A small audio captioner, trained from scratch: encoder arch pvt, encoder num experts 8.
Rows from block 9 of the audio encoder, named by matrix and row number. Rows with one number belong to one attention dimension. Each number is 500 + 40 x the weight over its row's rms, rounded and kept within 0 to 999. All counts start at 0. Numbers have three digits each. After the name is the row's rms in percent of the matrix's.
# v: attention value (encoder.blocks.9.attn.v.weight, 128x160), inputs 0-159
# proj: attention output (encoder.blocks.9.attn.proj.weight, 160x128, transposed), outputs 0-159
v.50 105:568431517527527477510487543480529467558533526478485462511541502533546515510553451522481402482433545595497534546545483448538479445529531473518624534535457461499548459454450443473535464477484450465540447435522511414431535526492486533547632524473503519449526531469520570494492539451460512496495507454471508504517401481472524458442491499507507473457498467537506538470481536507463492487468542393510536497485489504471555524446511493456482556524455478465564450500474535464514472503515457
proj.50 095:486607536481424554460562422450448499593545471501536520522452485487472484453539556483557577559559513470502455489467453537400432522555494487482472542469482445515490585517580445521490545526490580489478528468521485527497501456454494507482442491505501468462465526550439437480479489499478423493522461558548505492439552512504464508553569531532499487491508574545438459475474437485501530500538480567444487521508480487507554470491478503551537467509545533527506499481527487427516550510443528
v.51 091:465495491488527467438453522441546436543539491458434444482485530450531449564493496533501511423600463489462519524503515477509470477490514560564510552453481489447421507505511479545509495426512473508477514549511582487497526509519568439486505495514551481474489510510521477468558484471463467500531476530525466548529447530567464465475543557456472406536474461445531535508525570475509472542496552524470479565446534521505480474616482555488533460495411446553458471569479448495443408511538503
proj.51 095:540482452449461523571508458626467635497563499533554539541496455484494564497494480478477488538454504494506514483501495459558540486505493479448464526606512512468465495479511452502452524521506517501516525565514500557524541479493502501522451515533491539530502515573461471507533487567484578506538479470497558470491460472472518566482485508537506542466506505536507484453555464511578569531534516462465592462527481480539472547420535463402451499560527501504535509415591531504506563511556527
v.52 108:531475513465495492595623551519487524463483471499481512499441510584541474513517461546496541497518548528516493494546494466491471506537581541531509453445501561516476549466418505537551472445563484503493484480543500546450535457548489548449461491494508471452470484494554477480561506463495461457459486525477485502495565486465504538420603567455506430486434457535468558480477503573457499540567534596505483506462490486556487506464517521521484540519468436516493456524460413585565475498510462
proj.52 111:489563461515546519464498513514464522499512545547522446433509511369522439551485520529489539501471438505431481475522485555550456476465389556480443551524544530462506484481491432513539536526495527555524533581479547512521459480437491488512531558503459513528533552541472434471541567513546527538517465466440501501566444511443475477503462448523521536461567505467517489539501504412530505457492484492502482552507500548490523465437568480468502483479506520519459478595560516423429561452483552
v.53 094:544443579476496533485534538526466561448511541515461474473537540544531601495502453460476463506481588475498467468534604465574515455522582484499441443506497506504563475453482507467468543503503489425511559460467495498452491451490482565500512462473477551499574470439482479581479553531564533495437445533425493403490505435452480456440552536538597512493530524523483533500521528464469493497495425496541495547537474440572474520463471463497451533497480480455518508514509541495506492522496453
proj.53 095:465510477497508478510523517476466460589506478477542511543472417428477440511434574497509555489451422564486497561473515601443458529472541512406519519469457506492518537526541494563612455429470498516482462500524412510504495571555491496565479480473560475500453525478576516490482474442497494513528522430569507566506519582518493530522480539501419462476490501557502471505466500568456536454536513462479535493505454533420540453521544513510561515516474502527486448503496486566490527484474533
v.54 096:506506544522528419527483500452446480525499477499558496466457491422556501466447568525491528457540518484535514532488486560512487400498502512514436524510441486579499533426478524528494420550524444495565494511426459460474445481506531452487560564485539496450501484453488500494454515487457493518545453438519523499505456582515484493546486520518440506415498522485432590528448472532494510455510557374571524511475497492512443515489525485468525527487480538472556510499502548617442548527513546
proj.54 097:476557467446461563465446513544549491454483557557460516479443494523517426581507486483533529547496512477412535482499472457463451568515554446498559464496479466473507555554512541455561525510476565488387456495602513532452521531487461499553491444567475505477472484541501492461466555549501546514462540540439492463466496499542455525472506463500457498540418508501575465424505479469557489577433494489461497532452500543474515486552510503529492482515563416538493519498558469501509504546513434
v.55 099:572456449523499456402586529510489508450524508494436512544548501449461524556467528495388444529514494578433487467498492457579502427505430486457471521463441507511523542529471531472485510507495530502459501464541513449543531548510502464508536462533603546485479515551511529534383515472540465515519542542501497487506522532485492446483459494537522547529581485446512495551515448516531494513530509488491499527499488451480574477502510466526544458516504591547501523489552481547386574522558479
proj.55 100:429516521413518495564504464507471492505512515521519487458501506551520566494472509474565467442538489486532564529510572574474590590483520494500505602556582502516462504474586512537499470476495456475489499510499427504493515513510527510555519494527480503533533472479435473475589493476502479566545452560485482440505542494500426485555466535470570505493463450529544495463538505481491509454527441480483503503502511565638475560456465525491455542527516478467520407521444544517569484494479439
v.56 091:452487487514439501490474467542494525523560467502551487450483486567486484410493471530481476551579467514519556488496503516438480464505594506497494521528456514421499523529550514539567470452529428464514552529486531498480462552509492545479425503503533460486526525511521463532503561456426472526435481480540613505555490527563536571552514507515489496459474462482558526510502455429420479517574523549550535420469517490493468440547491497455451484581461510513556508468544485522596521540558541
proj.56 085:527511505471462456514479616480529555453502512481472485565485497394505560523534425476511517484426525548452511488420463465525502543485448494520459481467563535489427500462436491497477466561426545441586518471502477474459494463505413473536479468451504560443463492501431535507530504489485490469520527521507502531532513425447476410488508475445480492517561567583464478487523465542544465459475526464470511503493527472489515505552482453448496429546501474550524604492486469504426468489456493
v.57 114:496465567507551488570517475546551476498494512547499513505499455415431494491463468509515461506398461487540529547476454446567448479546486492470446522526548489433462483451461434590505485532460498464469430553522510445489484513508488563614584535517565495492484462439479476480588568521536493437519481485449459474565497540485488502502516538496462483556505477489457579512514513519505468475492519489468553439441560533472573488537549455548554564490490512537554498539516487502496434552500504
proj.57 105:537563543543506579521504512568501518542456556457535432489483505544536460489520497549503553451527467492452484451534481545513486531526473566562509510457472549481505501516529535493462531459534525454462587501475484573491564454512558459447451557565467525483515525542521466472462500496522586560443535547435495478463536465489497499451461497507523507448493540479483500541486486603570516479537520489479458558457470492462531519483475556572504503636522499506475524537534420481497525419456420
v.58 113:493504492463413436470508489526549557503486547552364518473530444536507493495527526494583519523608548547481467468498505500526463459528482526489486549534475470557487479497485543532459508519463467450526563496442517466469533491528522533437492500472507502532440483510505469438499514437514448455438518525520449512519567545591422503530516423505432513497460510558491489520534563506522490492486459537468499512550526558466520479451548528537534512496489569507569575593535550495452582539553500
proj.58 117:502478518557492530503501558487509475494490524518551511524418576491430558512425487540420464521440442478520534517543532526508461532462486499545537497464527505455452525516494513506563478517535570463470451479450509546564470513532551445482492527526492444538514455453549501456498505523366576547604546530442483471487464528418520472524459530518567490547510476479537493419511476482493489531527484419565456495481509486563459464479500492450450480483561449457504441437462530546516489561469531
v.59 103:528483441469465524539497498459440509489500502460462472505505429513453522523470454543420510517506548577453536551548579418443489521516482509506518472544509507468457459508561465587457553471451495470423485491536526581546473439486504452504536515517530565442527521554539482499521496381472470517496454530582480449448488486544513472548455472501495491474511462486472516508474548502498440500514490497542498495501494500530594457479480439564464526536565471482426520463566487464538489560421589
proj.59 100:487453552595540506514484497481509449615536524515500489463481514420484469475509548436517523481474438516558444571491429543512515507501483498510506572456527546495523520426505506408518499522511512533548574471452452516463540501451532542542502467494481484514511482487496464460487455629430501507512467532438529497592452495484414526496575497461504519479556512573497484476504491571513498495478446490453506567496440471501422540505469525428561523489491498575543451501464496474543491460511462
v.60 095:549460511528530519468385495442519491532520453445538550571491498562492489424504543510513534568556555551533507447445490500633574463472480536460492483456506544559491504457528540464495484532460464499537557482515489559474510480504496574460501511470493520510469497544476407466499519486501506528468491603447509497548393559517424481562538536486540543474492573476511506492531485444533457469538476449500460552450544450472566527522410502517503550501527521499473525501490504549488493529512525
proj.60 091:469528561499530484546568514494550508557528477524526562465474481465406577512503371508526485478459475515454517543498505483409505461501483508540479448464476420500503481482501453567544452530535506505586477492511501484529482543432495467546493508511517488471522493440557488440497527441505466450507467445519551501483575500435564628494459501422545516537490461545507464528487541494448481527492518506484536502483507511481435489502443480463446421538428502431550489463547532549575489497470484
v.61 098:479487413496533499468505479510559434494561549502459484538592561509522557532492523457453547506467512439544505484466503450512523497499529526525562477480509517432456517461504475479407474441513509454569451477537512472543495476482465469529462477566478519497466510575534549512503524538489539559508445512472515597541509473437418476468497463522555522589519445453481520500453446459471481597513404461460475505526469481443467529485503495493496445431442505502472417525492513486494576448507428
proj.61 092:473538528419475463445512450497447573486430475579482577499475529498479484512549478500469431504528507488542510486545531524561521468577517475415500520551515485448498488514465473530580524495474437508486507467503481416466490503492516514488529484424425511489493557453432476516477523414437510477494493438522506465520591495566494464503455578499476439448548458474484408466473522535453542442505522504520543448459471494532479430487507577433475534533534474485500567542461551557475550522484483
v.62 099:506498481532504470504557533552469541503535508466492558552510502430539430515464515498485561473471621492523474453518537485512528515495526469487516513524519502527540484505467509453426462540495509581540526427512446439439464467454523522544491520486469474521509416513464474515573461491613542538527476554493538494448471460363587510466499451470530513508573548558532505520509475530535511496444468493513451445529477577505515472384482559495434526468512528483515505456551513525502499504451538
proj.62 096:513516537456555503505461524488479471536433537448482467489491553594523467537521472518544467496518451477512497599517531566473432493467443545494447463452505481504535504507502489549554546460611463489442508571496566542486472549527527490466508435525492525439496539513465514531491492468462472505472456451505442471532535584527470527517484524522496476491414470487514465491457466445425498568566477577549534572504435536494517484626538450478577500509496454526442503522503457502524496477491431
v.63 089:509525493531439476491499503492508522513442516523490508460543502468510497495479488448506480418587487555507507508558481480527444440545529410508436512482503511485432534519496476554503596453478480514488524483520527565482444516508487494615538485493559471525463488460544487558528571518499446482540495487429490461586548452478545436538506508486527493414480573509589491519490563541515522481537533559508513526431437434524544437460418501521485519491583523486439426542511529446450486528526480
proj.63 093:536483513463493469525523443485510549536524442494536552532526492477500526534442500512470539545467507457563529548481477524487524567452491470517531494420515521469476505424494492505490453522542486465491481526425456543496535538505430478469407524518468505495604506439524506443453479511565552485538460428434531487503447564461516582545537514507508534477495486575491430487523549458546510509526471522466467483560555615519509571523505535481483497500421493494567522449532426451522498387516455
v.64 099:547517509548514470508495519552434535401464470465539559534557487586479418499527509483486531564523495459569549491519534488588537553490494492510498537525475478397538510480483601470526468488497582473535554489544457481495473509486522501524529505509406474523477498482546536562428469558513514562532445526477518482506506546510458554468520434473530511455488460455487477482500496487453487573539478548445468504429471548584509579486476464554483509454469556461435498516450440523506459468493448
proj.64 101:500510454543495542518473473488501484563523532578495493459491544408501491532500519509492513386477467513449441496464432478422458457464541400519563522553431500561504519432532450511458553517571511556550481497511518513509570498488505466555466579448516486450527495488529552481475491434534534516466527499458474508483524477485525497456550555509445490589471474468513559442460541492529435496505520486506504549559494470518504448483542549402440506523532482457539469549483564495491528434422489
v.65 103:466502518431506496489508507545516518519474482457479526496573492479525538532428433469497516485459455502514453473552468563552458451482514466530439524497451549460524499508520530497530478520475537492472455525530532415503390473497517575488452532559456476534577515483567494505473566508474478550539509502472486511530485463566587454528489440518478493528510443481460512545466533510543509540533557401479528475402490415530452594515507521488497463537500422429459457436551525522466405501524490
proj.65 107:547526488477510529536466475549484514586520433481534540542520463627433492452559489517467481444529484623426515510514410471497534471528546541428482522469543492480525504496527427476481523492519511477540456508500421543437553517423538498490524482451476590551511496544456465554524440513529501415458449517483545454470499477476459517441487459468480503525520552513504513522558527475498515490475488567434484516568526552508592502497528496455454540498502542504510491512419460465505475496484456
v.66 089:538524504476481550566449519491461419546549566505549566531452505515493479469507535493411529544504484489579572486511559487398511528466574411556517444500539535496481464457478472474437502433497513475472484455525567536429486479502460509513531439528539553516515523510482549559518504519492428504490515538480449502467487571527475501553469528508487437426531466521519506441487498520387484486525532491552487499525524499505528503512505440541512534562514534585520496466476424483427447542498576
proj.66 095:444433482592563498510565468560511518449424490453418448527492438519503505428520476517532508466502472468415435529487443499496472502459455585531553512467522442487489528522548524570547532514507551476557570564419488437466536448524496513505454548415454494464484453472535503474525515491496493505522532466564483539498533409540516512496460497518501568460483490516440496539549483524494432553505535494532497500493514440454465509485496501502489479537483403515439476507532577526572540451504480
v.67 110:511492467456466564568494510470522551489480496531570445480472477557479428556466549465474500551522459526514468455501557510440526485553606510505463510401473559483546472515511526490436456510471549494543461586494496523498472488488510466476454485483498473477470417508470545536450498572506575536445496556521480562562469566567529510524521510512479494549551418509522531462487520430514590519508556526480506506421545505562554516532500489505518528430457508418411491507519464483492547534486480
proj.67 099:537496524498603503464508458530543472505485529489494509524483505466492469525474446533544545451481542533491533568510405442490470529510460505567576517539524434535487504445529492410585547573557531510457511448534491536514503530494447535525531527490461509502486575571543449421512430488480496467548490454477559482472489475482416587437477495507475437580488535516463529504537494519430470514498467491444460498549457429535475481518510477497496456516477523587572538440488550514501494432463489
v.68 106:496503507468570531530537531464547515481478463468524483453504530458480553502480577477468414393491504462526585545528477504527529513463565507496543423492487518394478545568501451551430435545531549477459514491512500521501484478506481528613466571572451466543467519544492471539522539504470491557493469502449486534570492436496422524468466509538429503448476507480482484479437566518587453545520481410491495479529484510512524465480458489455498534536521484486497566496522539503557444519522536
proj.68 105:426534535530459522453474551504472499510505589491498464511493506512448480475525465491463532485602508514484459490425503480592527510467512481439516618578551517490529490457533521510527471471452542529530501565537505463528490513553473512466429501461474494494472432455481500475522464545513522438481535509534531527510568510560513486572522518518582532505549457491551462513503505413431459477487521579547580449505488486459515523509506486472450562560552502566466444556465403456473541481476455
v.69 103:578520526520449523532520471509454433466445509529522558488487494473469589489505430489518455478505511458488567484454503485560529464437492421551495528593461479507510521502478459579509559559450472428472509443517523505473509477483545561532516469539531449558504556533472472485500571546503504473555437451509558555500579530431503522472486514516445509459517556529466553480508541527434448484508567436476513483514564481511474469477454560552481542519589510488521526507496527526577398484470478
proj.69 104:419506504484492440448487481470495527542588483488537464493558497520515430464595517482525577484487500455503418500527497508438513495440481551532544503457530514503463502466491562496437467394529555467491471495509481516507418525538526447524470492477469521460480490502509530527539498379514448435536639496497497493485463475524581512464568489504545533427536515464505541555475527470556542495500536563492498512501496505443492500492519472431465450508484499441444496462456428466474560499462547