config = dict(
    dataset='synthesized solo parts of chorales (CocoChorales)',
    time_shift_ms=50,
    input='log_mel',
    encoder_num_experts=8,
    encoder_moe_every=2,
    decoder_qk_norm=True,
    lr_schedule='wsd',
    adamw_weight_decay_other_params=0,
)
Rows from block 12 of the audio encoder, named by matrix and row number. Rows with one number belong to one neuron. Each number is 500 + 40 x the weight over its row's rms, rounded and kept within 0 to 999. All counts start at 0. Numbers have three digits each. After the name is the row's rms in percent of the matrix's.
# fc1: MLP up (encoder.blocks.12.mlp.fc1.weight, 1920x320), inputs 240-319
# fc2: MLP down (encoder.blocks.12.mlp.fc2.weight, 320x1920, transposed), outputs 240-319
fc1.1246 100:494482488528564443496407505475552486491458510504528521508456454478539535573468459521428572479440580504539457521508506539501508504501461506488507435522478501492429566557484566537516420519491559473522533505514496437501471505472583496465490529
fc2.1246 108:542444479503527472473467540534452475501426489459499553507440500520517490520524463496500431488586589475508497545510518446557532540517535532399536513472481495502499464491478477529459450465551565532496554529562523443469505554421474481525481570
fc1.1247 097:515530488548460532484492473526523498539523523435545441477491458505487569525474532491506449473508511545505432549502509509446582471474644455487512501545553430497511474508465438543526499506535467479505480452442479473499462519481503557481472515
fc2.1247 086:528434541506515438421447460497406453540533534455476586492546440479560556479513490490509471522449535517532410550458542486571496485521467470464488525499488498439452471518501467493485455522476562547440562454497447519514465484469494491487524506
fc1.1248 104:505518535450535466549528444486514497438546568447535477512543452511518534517460534486583481511500500456491402468432556461487473499356552524490490489533547520529534446543451438580529488480550453490462491503507523471526526452518577496589546513
fc2.1248 109:467486493446514435543452433454548535446529520558569406554474483482496527498491517517515556563456460511460440458569517554436550549458506529444523487481597554531473430499461582532481549512478533475432522566554542466477491477552540452519511504
fc1.1249 097:488518512548503509554496418485466503466521458488476553429458432462508488532527498532584521505457508505503523516572447559477498448494516559527450505583524533516592463555475552460470444536484506490451521484497447570457461520479535449429489492
fc2.1249 083:487481516513465569417545556436505464509404449501515487456555512483549559479451493464530460540573530467481483503469418450491479556509527513533443543522521509494479533524482506417488543494405480565494510486470516599507462462497485461566480502
fc1.1250 098:557488515509497573466507498543489554554449474520532473520496450516474527471517535567530571591474498488444525519448461512461461515550571440500423497446498517498459478488507585495564540525483503497493505459407420530507459509555449484527473533
fc2.1250 103:514495550507489472498498523489465418553544547499508499555469443520446543495493450515442582499532486519516494506492506508511473519372482523477549525530535498454512528501467464472464522429478480526459529466480534490532572537504458481459566475
fc1.1251 113:487568453528525553575485461520410524526502498524519582511603477512461520470531536506549548475562522426508423458514510516610470566476475516509495500467506461495421570556565578385453502413507476520550493507486449507525514550478468494466509447
fc2.1251 108:482496480398474530523552487569534481476477491516505534555485544544508562448561481545585507517486503479533520561503513464469510471491571533466464446422533478467427450517482587519485471496461538450508488451471472519522426515555503411567531520
fc1.1252 109:457514534426458456545546517532521461473498503505416481502432466586496489414457514505596460425500538464485517551442468495502489455446460473512519529498493466496515481476490495505450501449510409464496393519570558478498512531430570465495491498
fc2.1252 124:543534484455455469539494492549474475469485557480541504553464497474543501400551503498426558572522543434465419490537539505567532428467458497465462509519477478502524512516457486522468483489483451475493527473455455518505549512528469412495490502
fc1.1253 088:444540495556444474505457500515426491487467513556513482486480553555458489510436530486480530463509493539549421514493503531490497572474505487462493500568462415512481497531575488466448543460477507499478520513551536464501535496499512517483521428
fc2.1253 088:489547501463528521536471444534487495403493490519499593493536458442499498488485505521526495554495585443539519460499524549438488573553553492567518500496537445482526524548523492488545447496433535557520440536485458439511521523479483464506494498
fc1.1254 102:503488512524520525348419524521551496480475452512454420499486449485533531519487520445543453515459541516504507580557562559470543462550537503493467527512482549452501503500525543478550451583585464531511552505500468531486516516523474475470469495
fc2.1254 098:522497486388529518501574516469484512459477515507474538520485555461482604595582473496535500443513539504504501535520545479521478526482572463464469554578527456484495455526539521451500442443540451476520515500522508520561476521479495570414460478
fc1.1255 077:533534542528478540512493551518542490489448481548525591496513497500470500511444523470529478448508540543524539499483513479554450492518538479499489499545494536443504470430505548509490550508565471495506523439525493507486541478548536500475461529
fc2.1255 076:528578518471499486492411562481449460496487503468465408530499534550537458461458568515547450449434465506511476508453461472505441521483571520492534503446531429487489534579524476392424515520462468440502513469458470452524377523473438512541468496
fc1.1256 098:507467448489513501404529474494428514488468544478485461464518471500466452460509472520545521401471518510463474486475481413499475446443465483517474473529522454519486524586423510478531559510483461454519518540478361505520437563554465545523551477
fc2.1256 099:422544510508514481516514452460566502525457472513475498507580552557540481470476541459510418496455486516432487504434463538509423515469512494552433478467529429492524544492528537509435474399448520569531548446431516539543491477544480608514488504
fc1.1257 097:486480478465522420414520540528505492484483457474507565445502536463483537518480497527551526487540477563540536540531446493535458524482521485506513510466530468471446460554493507479475481533501465578501513556519464526517517523513425493535462430
fc2.1257 092:462607515516565442466523562466482557437511459562496493491562473462469444547532489433529482495458445558521499535512543618467571541520530518514505467535562440483433505512556488479484504471483593500496501524467437514476551428460578425481464540
fc1.1258 088:468420546488515455455498502448417573509478525534556500503488464535533497476499488441514437488485513541496488491463566512526438481512535476442498463560555571525505495479523495537494483542519481528509507507499485547443469521521488491543486570
fc2.1258 081:525567591550479468530487464509460444500486520505523501493492518535624541446487468470507467556530507500536481460406503434531519477482552538445458518494480541581474536548459514524447506555435435475501511493442460472456495544491545441593501470
fc1.1259 089:458516498497552511490533469514541572518510484621511562546547512566489530549468539508495484547495495534433526574556458515543480449478542480440494485559508534457520452497531455465374509431517452516453447491494466507556488540472518582532487523
fc2.1259 090:483570522505478554508502503472469501498561519492566461491500500519492548538503461496474468482482486511505523500562520422509543493465457548502498430534440465488536495411519491505504519525483495522543576485495541458466513440435517579568452476
fc1.1260 077:540485511561479471458431511459581469471476510524439518546490466560566512523510485507492430491409504513475501545477477439483553462553531507474534507422542500466492466427475490567498467483513525505476461510510488517466494420470556517455496500
fc2.1260 075:466486469502596521450443542464500455498505544510474617513564577419511484516448580505478522535494455522552486415435459490480529514518462507510460482555514454448531520485471568500521549519455450519493526472590465521472531532529460530473536495
fc1.1261 108:453493485482526422492535480527481525560487500538486436479514524469500476499486497419538491504525451474472434475464466543489561593446474538514504459495501520531554573474516492511474517515519417489517415502457541498490520500531521499446507527
fc2.1261 111:459425562488389467554493459504495527507515460541444527528568492479488540493426508459503368485494537430509522459502502466458471471529451468488551463514413464567546512461508516466516486471506520551448517444495523526467506457539579517507431529
fc1.1262 104:539516475502467584515451538412523528485431517502517484498480466507500505553542498490550467487519477455561474513534491537468442399512567578521503497541510458515434481552511531450479456501538509542480487471536495524486559523514465583545531534
fc2.1262 110:521474464543592540458481532539483459580441471518498516435478496423521505481537544538494512474540467523429451506475499437490531539501563493502493524551480465504517494486486542577541493483510518555470469453478501483561486449555452567481493545
fc1.1263 103:525434397497480427467433437477493524545489475535546428517492504527482487489544452478442517529481457537503514477474527466458524513571457529469493500518542499439477509480551419472463545464570533426561495544536478471494483536468493481488530475
fc2.1263 108:482531428485496521481556560437523477505560482471507411487479547527492471600516468474452481499514530451437510520483478421439546461559471509472510422532482515467477427503479513561477569469439438461498490498491505554508483543463511527512449577
fc1.1264 101:449537460593451589568496448508516497550456444531488517500550536492492505522591479518472451502429580480504545460529521598439446399569500515516493499467564509522449448514546494420504466498472495440502488496475501462492494527541435542566541472
fc2.1264 111:427476520520574567524510522499539463498466542456514485465488614486510441504544544540477485533502475511450498444459512503542492455556535508481478521511494496591402525437492505477508502471523539489537548541498514442552521417428471518543401511
fc1.1265 107:537470525503484498477461450514505511490470522483498520447418456489456479491541427501469499468506474448498497459491572516485470553435460473457475527493551452446484532507509482488492562463488465396490486499484461453507487511456555590501575542
fc2.1265 117:518490478475509492505466572453497528525557436564497483492540542500519494540456516524550557430375462575506512564508508472484536470514487458432432446493575480452534460501509553428536537571507468498460573438421506538552503495489492528519544486
fc1.1266 093:479510484561541497510462480496444505528461512552502492482488573427516463513427535480448492538514504614514536483393483605496463493457529550447558515535455539484499558466497490477512506454482509518486561477520545422457495551566500440405501529
fc2.1266 087:523463443491439473467533513407488459556510487480489466573471491448502527537503527549493548530441457559491496485464463490430532546493507428466533420446592497468523488562507495546541483592518507431480503480552520577511497582494525509476482445
fc1.1267 099:538506501538532469515514448468471558517459461541502510496464544496426481458483529489536469513490495466551531548496532464507507528504472475550567532560436447555465485506512482581520515449506504530498566508515481467465497548525566507455530565
fc2.1267 107:602472469530454593533494467534534475430480503510515469496488483511526575537450430487416404546527519489591529404547492497572497518434533517488404548512509486539447470523511485513492511455514479511507480538476426454512505469498499458503519493
fc1.1268 105:553487522503593557520457512540550491504512506457526478506446558524503450582579524482509507474482596505530431506500470482552516407467457496550511595503505424457494529478556522560510524528487494502552555476468499534463452437496383533514496448
fc2.1268 102:475490501459452515502516520463487474526449546446497516576471448483472508494531567425501446376466523453494507490506516493526520478481489476478524509461476486476549546481477511456504462470417502515530538411527488465549524460524562523426494478
fc1.1269 101:486424559502470461534455497469510480530514505515497487506536494485502470479576490477603510491549556512474467520524537504477363466497499532468512452458563484519492521464495487496476500534504373490546487505522505415522532506495500500448518494
fc2.1269 091:517552510524482467433465560548428499479485540486571489514515451507476470501520435521507535511522534457517494408497458490470470547516546491497479435504419489594472495534504555479428507541532473525519475430490473506571476532470460512419555460
fc1.1270 100:542565503462474449526482556550545583485556551535511501495471507536452419567497488528520485465491423474594528473483445454412549449591490512483469582475529528452544550522480454520510571591518472521538460507441523511464502478552537451502498514
fc2.1270 120:526486476467482486558510483545537602481509529483570526517516529556403467562511504545498466467531476531507564482496473455523498513508538485555539513478472498443504521502472495578474597547440437509496482500488520448460532474507541476506520424
fc1.1271 107:561530458537495521480481504446535506611470499486514534532525473448495532485547530436500501466551460496527499522521548493491526541485533464470496527592442540545528509495398432445438532484489423491484514515489517455564537451501440523550463492
fc2.1271 112:448520500477417491553570482570480487465467497483531507472523525500509455476459497473472480483466525494494516468591492510519466455447445445528561510598447474460462483484500506487559465502496488418497490535442466549532547508541518508440440497
fc1.1272 096:470469553507547507460469505562519465530480446516512518503453487474531544487486447496524505483442470543485472503558390450586549505529533507445470504496503486439560473515505451491488526449527432494494453412442493546500507510482519502481530491
fc2.1272 108:553506474483429462508490560502445544450509473470496526528482529515485493485484457467545524458480452528492451513492556476438581517538481575514487475541478441530438508519488539489524480522509492425492486499456448498502508523466485482561505464
fc1.1273 118:440544425579496545505499466539512487504544447421544545492501460529505536552451497455459521454514585496505490536481445542488499490540508466539478505486456463521533455584422541536507557517549560475502514496502471533524500475516475546501581578
fc2.1273 110:476501515467443489509541432466474500419488539572469515473430534417494480467520456473470470459492520473521539451515515481517571440470546485550403509505421496524566452561497517518500452446508433545514518529485432510458441486491448469511521482
fc1.1274 094:531551504473540475556492422475484562444515546479557545409459536493446483523488517477526528481487515538378518537490445563494468464534498545536458439509567442510492497512543504545475502497495432532470518526472462482529507532498522471576539457
fc2.1274 102:518559494500442662519549503552473484466540556523525466524553479531524523477509516507496454555533534452488467517519578471583504489454477520454473427528410492585490470433513502511466448530475519505518512502564530513493486507505560511484525417
fc1.1275 114:521532504507487462546540511513499513493545571481538520584463484503472519490454550555540530499485452503520500486528416459517523509509540560531493490502489438467529562404421497467533510525488491531520488509544500467478520535545594500455429508
fc2.1275 083:582542504485490472529530492462529393536453532593563483513541504526460489473582527493456521554503539480527472593437552493517473512498522553491544558484447471436547487499474480545469503504513506514484464549459548424429501516525554524510566523
fc1.1276 085:509582547520517546467470515413530449472513489560537515526412568511486451527533508538505549473499402537533463503491520484541593561418462459522540530446459469452431549527540489563579536432519485552488553486478538489512442463513496514505488518
fc2.1276 086:536507416503524506481491488531473580541513477497435524467565432508534506510499435481475448475497518540458482522517559532421516466477500488554454475470521546467496491482471445552514504464473479481483533475458522489478473508466527467527530516
fc1.1277 112:533497462502537487539558502540521495500542555546542597591508505491465533496505510552492549516548562496543482521463527491507520466486464534452466570442504508570563517585437488488582450515513582492469517496514510508558504484497514548558565557
fc2.1277 102:540441574496534518468479450505519511527463469442527511471532461419490546479546501482471578561505487469514445491461487491493523516483509530516521523480494439499537432534542618547493505454518470530474593491479459538493463475496488502532503505
fc1.1278 106:586486463456529557483485396507445402492459516576517530497471510491521553503517593500536461535509467565501455553520456506538480509562524541513523504517522473433475512552553454458466444482541504489521480496503528541587515540572493514498466415
fc2.1278 099:430516447385488452546415461448578480539517510466499464538521506560541545532439509516460529482503420474495518519524498466521596576437508490557531488435474569480465482485475489508524563569555527475426484500504484512490507539458477459457487573
fc1.1279 106:590512468492460498458496507543532555545464595513484486500530454517461521533483559519480554522448478536488399505486503503504462495502465510478511510454469482529584462526502582536523506509525473451520478501517517532538513473464504507516505594
fc2.1279 098:453535481453491573465580421469502427510517430517536470438465515505550484496476525449503478565474575469485577520383533481527551495485468547463452477520489427528512461515515590415521510474528566458475458505495496428553544561486489499607460535
fc1.1280 105:480509516517555508513571530532519462592515493490450491552533557584520424561439577502506479549403553487527561499557493445469517480445558492473559508506521589467530498456520466549464425532465500522549419474442512541509453451554581517512507442
fc2.1280 095:463485451504499417543538470524510480515568540519476466542468525509498511491492499524523454448471550512509535569481502476455506440522483422442445524453454539483504467511551492531628450514539504515441574496507500546597539509507544545500475494
fc1.1281 078:489498515554448496544492505599575567483517453461524501507484427523487490449531509519564504504526442509453452501568492486561495478519560543470550577457506564428437506511455459551520509553545480476491439565494517544483466462471467542489544490
fc2.1281 076:506537483502551570443488514464420545498544508506489440548502499471399414429544548474537488551510529530520513455497545461423548451478513509569459494547494469540532497556534516466552495464492528463474478514460498460478511509553536490445519498
fc1.1282 109:481505491490510470518529538477555440462486557496469490521473443459511470506542564521538517521445558451515478520587560409531432584467536499494448470444471562528512446471470486523482466491495465493513442468447533451473520518489478520570471590
fc2.1282 111:510504470479554476534504521457504523494437515492497421550439450384561523536509533467577512466508549553496480550591512454536431541495560449467416480518523518502506494466516490425472522410496542523500471530493543478576483491497475533545454542
fc1.1283 090:487515487506528520519507578569483465493525493516484523564485506527527448426498489453498569521556538412484442573555514526479504504482520480457439452516471458449528554488506455509488517514575496559476463467505495507541502528459468480552540456
fc2.1283 087:545456497489459520523512427537502502478457470455477454493471548439464533527527475472422427477506536549580573441471499501535524510438472535442459459523508548509532506543488492522517558450464484446410535492501469435488464468565451458484553525